A small image classifier, trained from scratch.
Training: 7200 steps, batches of 256, held-out accuracy 76%.
Rows from block 10 of a small image classifier, named by matrix and row number. Rows with one number belong to one neuron. Each number is 128 + 32 x the weight over its row's rms, rounded and kept within 0 to 255. All counts start at 0. Numbers have three digits each.
After each neuron's rows are labels from the 100 images, of 14848, where the neuron reaches its largest size: "lies over" is the class under the peak. Only what is clearly more common there than usual is listed. The data: Sentinel-2 satellite tiles (TerraMesh).
# gate: MLP gate (model.blocks.10.mlp.gate.weight, 384x192), inputs 0-95
# fc1: MLP up (model.blocks.10.mlp.fc1.weight, 384x192), inputs 0-95
# fc2: MLP down (model.blocks.10.mlp.fc2.weight, 192x384, transposed), outputs 0-95

gate.271:080131120140104111160122130135180136219120087100154113156056137118113140076140078194153120152129132161152134144102089109113110089174130116149103132154130139126163145059116126163157123151164156102107125119182164144143124102131114177143111086158090154177109127079120156093126172151110097116
fc1.271:121152189111122127133146113175095140087138148132174115099101136100127151157109139111145091082156106067136154209140120184114146098150142106086117115124166129115091160156135083150134131103140152142169114167159121175156111150127130116057142116124147104117145154166085093045108166136155098104
fc2.271:100083156154147131123150128142155194086100130129140111080059123116071142114129143165133072125137078100119129104112141176148137121114130113115142121150181150087114158072185067177150097148202162137086119103103137112093116097154163194207110162169147168109135115092126149108129110145111106143
lies over: water

gate.211:131111128126151190130132128157132138092114196114122140141098090114053157079168134104140166104107121147108118153156106140088085136182163157103161127138094156113125164163137101134130090189134113111148117084170149181092114126127167079120184154176126135162140109104127122115159074181129121152
fc1.211:143133132164154109102112155104086173120145122141143094073110147106119082152126107059182166170090112090102150083196134155142140066106129111151133167159143078134062099124143134174175160109114134092126112100155170137155108080115132119108155177177059157101133186126097167149133098073132130129
fc2.211:116130064073121146171115117152112087128146128075135140156154149159129149138125091123120135121125113142100134159153099146111113175149107173084133114168112156188116151178118122075103163090152142105128183067151111135109167095222084091129089138125174090059089089105176120106083126102098171158
lies over: clouds

gate.276:140112085137177162086099086085135130149125110195128106134123148126114165098157163139140110089168163112056100154089141124097142108187142069110091100127199155119096081141116137128092059173153108146111135141231129095079158079165095166125082081156138158145178158122117116098112166121102124117
fc1.276:116054172181149122134131094105119096147096145105086124144089132195092163125132064186129103101119118149129164170113077117153121112109117158135125110132101128135112109100135122105119124098133147178101153155170181137149105067099090138224142145150155138132178179073165145155132171136115092136
fc2.276:114161127152158152168146118121175117133112185195110106162068115152163152173123076107117175128114088152192130140154073150119136113160152153159077130125105074154166144078180133096124160108139119171127161028097155151147102113131131086164083098128124148177183144087101114125128115111090147095
lies over: trees

gate.342:146088112079146110119114114110103113236137132108083133131143113155081153105146138189171177191094121134169076124127130214114112101141100131166106157143111176138204148112118142156153044108152116142119143164135092140129165116142048134122114110141101076123094101092195077115158143119084150153
fc1.342:101192172169168165122116130130132105054142111160182121127117168151193104110149133103135104138126098195190138134128130125138096135040102149141093136125047055132107158132151121127158220150089126144132122164079204139107153111140142140145109134101124165190117158162161169027141167137167114173
fc2.342:096124135099101139166153168056100092113193137156099113191167127146130068168169158084104123127164156076162120104132165103177095142160102092148136092118174103193117114080169145124141115113116126102166154116100167102138067124121093155143123187107089083120075150146111159125088210098126058153
lies over: water

gate.366:174135148083147102131143086120112159107102160086094142118142155043182166136122138104157117102139117183168091130159072116146141090065093115129096115097124147145084093182069145108068177146110086097138136095123113092131159124134156159151085161178102140132146143103120221092099122150187178136
fc1.366:038055126072125095128138158180133153097097123150174153163137083145188132178149049094176134112136132144101097130121088070103153154165136106102134164180102134105128100093146126116157090164130101124122074157089126095087114128141176124115099087070185110164098143080139088116147111123071070109
fc2.366:092128108176177105122093119114111144129160149164148106201191118104097139077114123173100079153119117129145189151121107127113131139157127150099159072114133134095087140117147101129087170078138082121107165141085071122124152060134138086114151122169121175160092164092134093172166102176093137100
lies over: snow or ice

gate.9:104085104106157201089084127122101114132114165105111090109147129117114145083171174126163130062107137106116094139118118122151111112102025125151162175151139196112182148125060126111143126145128148111109178098132118180058097169140077080111167125089128143200117059142108137139125123045055122127
fc1.9:139118163136137065144097157168158157130139112137107173147176097142085141043100157126112158163120137142154091094119114095106137173097154160106134135102100174132092119098143108149067085125204141196099214148160146069177061162118148180171101137152139099071086100114174129139158141154163128060
fc2.9:178106158172176113113134179183130070147132102162135104203110120116139119109089121145124125135090131116083206074063148133120141159150083106129180134152187101110177156189142081166164159089109146102101136129108086177126123165102088100143065149067148100133128168119154052144121155098164114127
lies over: crops

gate.134:133098143114203172167099114183150055132071140202113128186127092121196136112122100117122132104075107083176102131118080158117104062148099125132176140149087117112152141096136170188111115140136153160127144109115118142109137162121124113075118176176149067141131115126096089117143151154149128146
fc1.134:151130138109126072084135190095147145160065115121089121129076122147067128141156121120145076142144132121135173124158101082163154145082188149127080100151151149129148084156102137134150137142141132133158140181178112118162102125103109083094156111092116115128149116180120184195142052157162178116
fc2.134:137146129133121255118104112160130194147215188120175168132104101100133128146129137106141131165122085152166163146194192204093135170126117122132156145118135111141060125110126153103138147168091126117128156174146220138162086094094138070141178183123067151134122119150150136160137122164078135141
lies over: rangeland

gate.327:157127054104096176125130126091142109030107103108176144111132196131105116175150188156142148106083129150111150025124108075109125112149175088096143129087187097166154142149056149125139180097158150160154136125125137102132123119123148085108131072139171101154094095129148142128086140118165148187
fc1.327:146128145082097124111100041167116136087143146143152131135157112120113066200153121091147134064157124163149085152153071088106094094148179197149136148093148056122089130156080102151160094081117151159110169155139122147113074057128174098122111066188132105111147113145118151129116136127123112142
fc2.327:107174143117110105098084079123147123138093144128132157098117109180128180082161185061093122154157153118101129119161128040122132093141095138065162182085114132151125106157201178088106156110113129176170147167171110116077110098141126108117092131122070118149189137148142059133079172156174154120
lies over: built area

gate.100:142147165116136115202121156140112166117125094107142100131141129134144172149138143025117095109190108123106070134082119119130090198130144106136155140095123127170154125148145135175123162125145119076161077105112111106241133099168129157132156051117156096066117147086157126168142172102112106138
fc1.100:105065128112104108109114181072088120073119116123147141161094117159140088144117129138098137162122104139088177146114139088121043084118108181143105097201093203128159119029105103151085123135132136090118178093129125135140091153133142097121104076128158103115039159124124095123094140189079145126
fc2.100:085107176136076099143197065155134158093050069127091121076144159160067115189173095128150110123111145148091138161124062113109161184115060095152135120164170156163070119131159184123109125097093095127106200144105142168126148123127116122150127162123106043109160153169121110133133184163134085147
lies over: snow or ice

gate.142:151080111093121101113175141064136146116157125139104142134137075127158124160070158081199140160147158172056106081124112114124133198188142115130144182174128141101149150158160132104122103146124136122143151149132141132098020116135087086136137164168083186115145156161083071139132086129116172112
fc1.142:117117162170169097115089124146131068167155086149098100121141121118094078115096125142104135159166122138115133120179126152106129033158117172113106109184162122157134151132164090123166139111209132141214132161135104097125091138096151161117134112105129118129143146111124092140177156177093162130
fc2.142:122161114145175067087147129122113142084157205145079097112107161127169084090128118170107094118124142135123167131091139162152133134132172166169161150130157113132134156080167144148161111087099167209099176144065152143137065118144120116125059107101133195124056098161075165131158166120125139117
lies over: snow or ice

gate.331:108130136083098122124164203156100090131087115194178129147187167174148160111109155099124141100144135104131179094122140156126135109142096107150148131128172166143109114090111107146137227149132082124076073090087138064148133161114086178089100125153088102123157124115141142144113130148159082133
fc1.331:172119138112156144101176121138165170091210106144102090139077076125103134118120113145135077141118125073150109139147132072075146175150123144215121144115162077142097111152121116127123147171121211128124117119139124102148100123152099131130155135118094071155157142139078099164165087141167161191
fc2.331:123137157136132170131071101206154100175119082176137098114114197142168111138093178168150115119110108158117109143100135130153091122196111139154092129101092107112071143131106140158168102130145191132160116080129148162047090121123175194173189137167086122139136124067171132124153089070129173135
lies over: built area

gate.182:174079063156099103179135069199120138111105099171206136051123145152152110121188162072121128154178123106153085166146185119134138130132091144112075138181126114136173094129175166111130125076129121112122121157138178141153124117083122098107158131114147141091152108095139073078092155083130180208
fc1.182:156157116147115097140170082096157202108122154121129151088082110111100093124150105129186156110157143168148149098143072122116137070114132163112102147129167065153187118134127163175189130151141142141135091134091153099128150152175128106173106123113162121114130105112098103203094126123125103120
fc2.182:199190110185083161100110036113043091147185086129109105129094148124113191073140139102128140109079126142118116131085101125127123111133084137169188139113169037106220112130156159129129139102146140106061129143123140118164169181113123141134130088095099111140137104117124119117153137134150155094
lies over: water

gate.198:148089168056174068105159088097152169136097097047133143130085107159081118062168161080167110132192158186099165124081121146144122166119086134102111090139169128105091112141099087105152101083113141120210141125099157118125143122118080124147160140180181112145130157102086150134149162166095127079
fc1.198:161080074113176172108146137146098129142135116112091131091084157135157187132193137107135140140111132142152169164085154140092149107156092112130115131082155121106137138112144163139078088074140180127122113083116082134146162103092122202144073086072114117115061171084107112168109136137089188136
fc2.198:124181052122173113112178209134171163137066112197112130154143150128112107131101106118105058157121104122140147109141112156103130186172143096170160078145125133063128157168096158127112113133133163106099100148099159149144095123101124143095098094141193162109086111203111137091120134157110093160
lies over: trees

gate.57:135115159083118147092119111151143084105097124087132116139147106144106135115079098093084087147159123156101128092146137094160139131190119141082137106106157147126120170191180140146106125124144109091096080189165130129143153122107084205145117155056182084131096145176188079108115123124205130162
fc1.57:114161141182142155156147180108130146107135127071114141104114178077109094069154099163174138143127165105093103137162143100127153134118162116135107165113127113128163119143116121122115171136087097133099185146144084145188161085093116142103145136133105086146142135153089186158128103135124108092
fc2.57:098134111117107166085137095120106119142188101125080113148090077133150133103095189158075123114127109075109084150128108085168108086106125108160099128084037173170165123121146124136145115073131131135134140130159140141149096143137153144119114141088090198082124046130174163099165162131171119115
lies over: trees

gate.284:061138133122147067122118184088105116169126153161128147109102129073122159134066135147130086137176093144142088127105191135143171109154124102155166158111080142142089099079088130097160147166142150130110113104177150119130148076110115157176066147096076155180134141129129100165185134086081092117
fc1.284:161130096140162159122114076091140120181142138096117167213084080129078114096112087148120149103112151095027076119117094083186117048096109125113149116141110130085130088155150109105110127130158146155113108178154111143143113162168147142080160136115161154090136126188185131161107128105100151095
fc2.284:180088138121141105082149147120106181105106203137153129096153123170157157142161061096135170109131138117098112076126069153112111116110116172116147128111111113131149122093133138089140121094068150124150130124088148117164062149090136085152087090087171157121049115146132130089086161144098161140
lies over: bare ground

gate.53:203112160145137112130154114133091129125091112170099104069104142102080147203162105100154137132158174093145104127170109104066098156155140130134082066158131174195141147139145128131169161123119139136148113094119135140107152071099161114185055074112158131142156130148120141107112090153117150118
fc1.53:102136166166106160114126086149148159120117075107134133125129124150146106079108106158098077089077095168099117131134111159125170140140187089065151154119095131111171143109087091105128155140120116151147070124115143176149127091135103113132152111103095138097070156200103176107185186143143055078
fc2.53:145200135118137105155082126074149148114174110169048074138122099078129157105126135164140098122143078118054150225102133133067133140150123133125180087108094145124128147121130092148156155146065174163157124123080128090182154125084186144153148153140114129124102170200116157180129128112090144158
lies over: snow or ice

gate.64:124105129133154143131175127146108152113120141068161185155088096093136161138123186068172080128140134166101113188115125128156106096110111095134084107087140154124113117130094121100156189127120074107070058179124134104100120111128120075139077099180118196138186111174176084146110145094087171141
fc1.64:118124149135170150164129126079116175129107160104140129091108109174089083120189154118097175103139102134136091157179144069157143141092139177120128111087145065074167120135114146110206160138125114090141066111065150168093198156098189153150086146065138098158105141152126150092113086109130112114
fc2.64:070138116113116103148145169159159157131072133113202196152134112127147135088150088147143117089112215095137098157112097153065114107193153172147107108082104078116188157072126142085114087109170142142147115173118129096134109121094125111145103126128114139134106120177051104135070134134118095107
lies over: water

gate.171:129192084104080136075151163168126155131124143119166118180073120097094194131106087161125159165140149046167052156090140068178101123169166089115136087088139102097129122164135149080087157083146152136124038109115098140137102131144096131127170150183129149178146166123172084140145143170088099114
fc1.171:130072174139075131120147139115126182117139082140188096122130104078156139101139083117129108173142157205108132147106096111184124136110135109130159138154147101116125144106144091165185087094141128142192101126104135152141122116085122129127113150117154120132162126121067151133121144130159187098
fc2.171:104087128080101123150132103162143111127139133172144146112121127126160134148137208144171130126126129184110080128126139148072124128153084145103159090116185187084137103174176093161093148138156099120148152101127182127094132165099117130070165173107193161124151164059153169120115130148186127140
lies over: rangeland

gate.7:040094123043141140112153145094123123153168093098149089127154128133166064134134105120141132125188057125129144173126127149170137097120169162132177132084161117104158141130109086127138110123166158098147119120143152116148154120165152140128145134122099110100151071077165123137107167178122096154
fc1.7:107147160131153104097144080139114165167170102122102161149127189127153171122132163069138166114164126097151188096157134150084155092127123100142105132118129079129116210114141066134086124166106184128155132110119139086111086145112146114115035082132159133109108167133173147133105123101100175139
fc2.7:095185148145088130200081133110135128110121152127140117143079115136137066078098126119148164097088118175169105153159176160140081138108130158150114121119130123155128135169090158101097184116116098187139138075118121181185159136114119175155154143070059121089135077073082124100152182143145130134
lies over: built area

gate.30:172087109158085152059095122092125086113137142092194057132144183120169117132113170125175167159117069123127066087122181100136074182101146173113157192144085101103179132150131091156133173073154113163152114221140122128114154067075197152132114139127132111147166186122116135161118140118143136154
fc1.30:126128169103107082147111113061122135085087125110158101146088136125145110150164071087110055093122092104089105119133184156107053091174140179106121179118084118123095144086108164142129090144144127132093148087091150119116102103139106163153148105120078126167121155098136189116174089089105119133
fc2.30:162110167137162185061141124135112080089139132093151133128102070153101108133113107117145133137163160191128175099107129128083081141059128178104142154119155119149174123058143082074148139125107131113147083130173107110100151130130105167201178113154086153085150062145134102144112135087163203116
lies over: water

gate.56:156106143110117123140113102093182088139173095132051134137086074092124110179114129112133079079120149154141111088097092107095062152182104158163093118069162130131109137116141067136118136093152161107166146159091143120143160145159108190158148144161248142143116109138147144099151161102136130154
fc1.56:109110096156179138124090098141088105149097083135159101139084081133108114166171147106087125147116069142100154138098106146166178115121173194143118109198119099172173147110134163151098133145084159151128103160078092139123117142088124142107135160106119167117179164070128107125147095137122130110
fc2.56:120101165086121124169113186163162201115100109097184097077134144120198134141091129123144116095150079148116105125101119135084118138125074166154111117187145136113107148129104191100108099111136083071113059186135143083168078148123172076178178142122108091160161178158164152084106119111091100139
lies over: built area

gate.283:144180139063097134162132160085071122149131117158200169137145127134147164060115125136159153117098159135117110138121128171124071101148173153107131133127128200116160146140042148099077146157133048109163140107143143100189091154125138148148169051158094167151084133172097151149157091142053092106
fc1.283:130086113104095093161099097118138106124101079128169072086128083143075098116165160168115131139106108164160084162135147090155107124147085153133134153124100135107168166128082142183094171185152164190131161128127174136101104116166152112137157166195153154099133157112135105119068092113228081150
fc2.283:146067117172096078121154130114112104159168097173145161100157147101135070199091125095112190150166120133102190123124094121108139120104105119091140111119158168153129128136115149109129196097108150137101154112122089069120092107075095149157104167106142131101176150142156107120094153148108163112
lies over: snow or ice

gate.187:074161126109111153193140159086185154138173115094146168162120105105128147118155141109125084179092068114138076131179164129063100048115173134145129081133160057156132135102126135100098141185105139129132111182097157132072132077141085153140098129102160147090178131075173115121160109143125144118
fc1.187:145132143152120113178167152213102085120038133117149105127143119134099096130140171104139084075116163159101131126113120096194121148110121105133084128166108122061148147118143141112128136201144176092137063144102103118067144107121154143178120135134130139166147095127124070138115060125136127095
fc2.187:096146088142132086110118136137135162068120123140132110117101119174149141113091152112136027221084115168166170135155151158117153134163106069071137153104108118144182171112106168087151072115134105138133177123039145137146080133146082145072108176134164153182090179158131086165117126131165111122
lies over: snow or ice

gate.184:128063141066127105157159148149111106182140114154080098144158100128099166088156088090135138182059128201144170096151134132154165139117089084109063160104157089120123143166104163117117186135139163109162157155122090092131106141056155124112119135193118115172141124091167015088126125093051164122
fc1.184:067085149129121137114113101147137085098170150136135125142121140133152061119103159101122135127118114150083129117127153156156144136119089081144195148074093129117141098118083067123133111166057075124155087152125061160167103144124181187119173050115129096188137117112133115125099076118156084071
fc2.184:096120069081114092106104100171098116105140124074136122102062166127158091121099186125097166155207115102123101062172113163168141162166120125159139157116141112138075101162117091154137098147153104138138122092150128092110096126125170109115072131189164105136071074106132069153111152109094173112
lies over: crops

gate.222:108153179102113094097198140150131152163137090103106127136119154086165095099088100057228160111151068139151073118067103155150146060107141133120135136155152124162144126167116114107133130088095100130160140133108172102169098070108167132160104119102143091116058111174136126097108182092108127157
fc1.222:088087220136099125132144112168150072160160079104131093094156108125079165178109145134104104198131110106133133135105147101157113160133144129189105182093123104123149106088149100172099164104138119122131107096107157056143167146133131129171118070147102096089074147114182160124113117131181163158
fc2.222:125102101116175136155130115132195109152137113078094134050074157123141099133156130113121128125139119118097080174152176118137141072133129103127109087109132060122123134079140099125062203134155161102132114134096136162142145144099161131095113183083050120142058029102112124144128154102129132178
lies over: bare ground

gate.83:236151073141101166126180102155140089104125144151186090099082168133112138109137112137159124150119123120092121107102140145138153168104146126081138168126104149141135099114054122145088164107144106091132143196133134140158082162114134105103133134093162154127179146136140108153118181117109128133
fc1.83:118142158123164078086137152172096127182123103121090068119128107154118125155153196101142117117152022121109168178100120159085133154105192108156103157112040111102128152163082127165184075145149113174180158155158088148135183142171134145149116096106097082123117142146188170098205104164146143117
fc2.83:099044142131085164091054155101124111129117145141186087132129122058093140122115130150138164133171124083126187158138113128068141151117101114154103146171173158111144172076178122156155135183109123137120059157097161111110156160098111068151106136118085193134125149115132165221118087145128129160
lies over: trees

gate.168:139087159083102083100117071119102184165103104167159192097114132131134175114154162061133101150116144106177083155131209182117131137137185128149178134144054143144143172109185065064131128098086128119066140138105118164117135136116116145105134070074126184124170133104129164089125117151131170104
fc1.168:115150135166143189123151142078162056102138103146137093184101111142107095096117110098144134065106093102098147112109139100141086110129114145166179106090158145149101131109136114100098138085209143128152157074135111122159051108154096163119138170169141097109131125147090132146118177104104112189
fc2.168:154122156148099128110159108097110120145197122175111065093137180108128158133098075160137134143093089146162175217116168077164094117170127163139087111138125110127126127134097112170102143157073128119116104087116137127121121133106161149146109090130141203118159102164103103166093169101143146133
lies over: trees

gate.345:117117085121109141103078193122050106092177105149111160100101089138106143108131085176063078108143118140137146108166083124211088142144148169142153140127187075105156177127126142135116168198131139081163150139127104095120121138164168114100134144059193096084094109109067158149180110057172142137
fc1.345:097089153155122148117162123192067119126156130137139116044146086129151150124126157171112118076125087133118073126112122168156120163135180087139088121204170136106167081129094092127091067114171181165120115137141132212133086141143148165041152167110174142110096124161161137110177130130123227112
fc2.345:074088178114113177120135098084106122165057108133099135117106104134146089151140160120099099164202102109117116111170172104136121088049115146154089147154123112133065121119147114151164114153128177109090098179224127096157153175136106102144071151174092109091121187103131151141146112133101144177
lies over: crops

gate.148:159122106159132039129185080166140133155074087123084069138120127082086213116182127115113101139157179102106054137175159094181099167164095165096134139188128052159152133114170110090119093183168137126161089138128105139138145154098093114122156133130121094181126158127155118191133136112166126122
fc1.148:125082157086147110111163161145152100131090074062060120167157100093092162120177081070121145121144077149153123100157085135125102099109129116122150113142087140117155174108153130085099094105132092120150114170128152172084239148071167168125105122144190126126136103189096129145141120048168132082
fc2.148:141075129093083169173111052128118140134118115117146137093144155128120156138123179107121146166143145097147147084132166089116147103128132120092143149077098117115118133148134120150100163138120207083141098190137129156167125081184126101103205120167114126141090080159143093099119102108098084136
lies over: clouds

gate.358:140070111119129109159141103184195162138131093209108085110117132152135126092148110138113151052182101103097158153142120190137122137167118063170170139136110132140095141118138125107128104119105166197110063133133145120139125133100132131149135178139163147156179128144182111091143164165167130086
fc1.358:109167190127130120132061133087043088137163147180144161105114164109155136126148129117151124144152166114114129193138139130151119117123121157151143181121140137151109141145078089171162102189117218154135109083143106142144125161077179106107106113146123111096121084141123194117084159140060090078
fc2.358:205117092149212127145088127162130126143108123103163178121129108111071096087112139150092126173118121137115208121124077153140152116108144166102150154154100178169096076120093174089081174129098142115053147098124127139078105120074136161076128125131132114160073156129135066106081146181192174134
lies over: clouds

gate.34:173129107096123129094098142090127145154083140156085126025149124154120119126147186107148061143138114135153063123136163166156135204138115132110111104133088138165143140167162124088074139164157136113102153116096139130146046131132143117129081141124085160120108125055155208113138056139132082090
fc1.34:109118141154158069124196230084139116176113126145090131148091121134096116117103153134131114096123161131182145127109166126158179121175165087096120139096128100092103128156095146112152115163129117134133140082173098120114082116114102082137189195161179108154096048093111148143139110140135103143
fc2.34:088116167083134181108103164103120102146171087123167123158147124144157184127096118194117139096091099146106093078120073128175125122163115128089082132155142140119101141163124109165148136152161164197069170143143145185083090081080107083148116159244119134141159096182139071117124134116170108087
lies over: trees

gate.278:112101220110132183096138149147114137148123125157095075198121085129138124112131147119129067117142124148137115096156125171087089136112131139133116167176072110119079118152142143158139141172111154156115127176098102114108072138117206141145140105117135091125108068109093152106098064165135145113
fc1.278:132073124169156124161129149142133135098156144106127113180126091117116125161131056102060132169118127184152158119133090157153177172165133152150119079173173087121130153134073189164165162153080176124152136130130143133100108102214206109107098145237062115105113109118134148150143134106113149168
fc2.278:125107129171134155226087101146173123127128144095109085116124139124131130141125139141052142108163091108140188087131118176127181164163127116078116069144106107120078098111076164135077068139160161125164110186080138130151134155138117129101141113160249095147171099126133151164066116076100073095
lies over: snow or ice

gate.36:158094144126174094104151121064168163081112095125121019134182122097210183128151148139101154159121186115107127096113145143145078092120127150131110147166108128108119144116139173120160083163158158164138112069115151151090142106059106081175183109093085138179149119098145129093127168147108086125
fc1.36:157087073184131106146116181123128161147148092069117137142118063141171096115145146131192146114132164179133116092150078177164105132110090134128123110149089139072069171141077200138085148118157126160086164111131140124126091106150122105129121104135116111120116079118112164138180218067075103155
fc2.36:154133134150115141099127126066153142141132089128156123085126150161112131089158154160110144159147133116113128097144113129093152124110128176144151124130111118145100096101103125113129090169104147111131131117117143169083181119132143099144165143126155166123106082124083127087211041123118087096
lies over: water

gate.293:068122132151136121114110185159165131183147072104171152080072099172073089143111105160136141165116165081113100156111161161103125139074111119073085162081103194121160192169105092151132119111142096102062129154158129140128106114145174161098163078104117095134174069096139145110133147109097117122
fc1.293:114117092113101073110137135162124085255130113135101120127058151079138115174142165104145173112158140174091109138155163079090100093119113117073144096121132170147130122131082166147101159089135152103125161111161117129196138087079084085134159145159162170057145105101117141128137154176071144141
fc2.293:090142148089140150142075111088121140157115179168120098082134106132179107169081107120125112106126157047106088200128073061160107152117108066100178115121130117140105093085146120092073126159131075119125139127178120136117109165171101109085143133169143139127135113151179128139127156177095133072
lies over: water

gate.176:125086120109120115110106124197139105166133130086117088129191116157132130183092137156130155124153108098169132181173129161108136089094123144095109176108184120157143055141081170154138163106142130143156118137190120160137087135108156134102101134144056148147114108175120117067127107155114139213
fc1.176:094099082108070169140110129214117103052142101170153111059063128063192091145140154133111129127156111160117137108099111109071134119088166163150091160108122122163141162124154109154104154144163156159154119157099164122126127153112169109160133098091090131134143147103128163177139159124102096202
fc2.176:079185189167105114126159137093143128124094125146083181164105140158082117076132145099135072184098137109103149082120135107143144149106091109145066184103137086145114159124122137190160144152095092135156116096144128096199159127140155149142087176142068147127065144115151150126186137141126157183
lies over: rangeland

gate.179:137103125144103130128118092167175076124028031156084154113093135148135141136123046143165126122118112136115114118187132107125144100203151165122098091145118077109114117077164134084143119157154108146067024103157126085153121102142099176099129159135110148080152187135165060174081157162099142129
fc1.179:109102141129155129122134122209152117148227140138093104123216151128136125153104121158132108058104116096089159132096132094145109123115161137148040126126122147138061162153060116119178127059142100118176115144110141060137114128125116115131180117161144158054120087143071157113078170111122126168
fc2.179:148109108124072112128109124184139165102125100094133149126139130070097126187181152111137159147109060105103085137081139103104108111103069156125139144111117167122093124119091086110143149126132107148191080117148116154126117118108161096114198107150070082178114142125159153084101103120110169130
lies over: trees

gate.114:108139123140133121154179139127091150124067144061088119127145136108146126127076138175074113118113143121068093086150099120127129149123179146127069126071076206140135149149095196071141117113109143142111101158119102121130189132136093094147106109095110137166178067119096148148130065156146136104
fc1.114:058047160169125136112124151046166113078155081151133153093113091130125151119156126161093081183201154127134159121105167107098165118103147148121179090134097083113175117134129125155131190125123062111121100126142168141139150090133141095123106133079174124092075139132091142127122139198143149191
fc2.114:179114119090108128117120117117107183157115129116065107070105117112161164196166212122085113147134111118126172094141165112087149125120164076146115084131098144132125182034087176120157072109111127141117137153145132096120138156167127200162060164076117127156143131090163117161062105114119161152
lies over: trees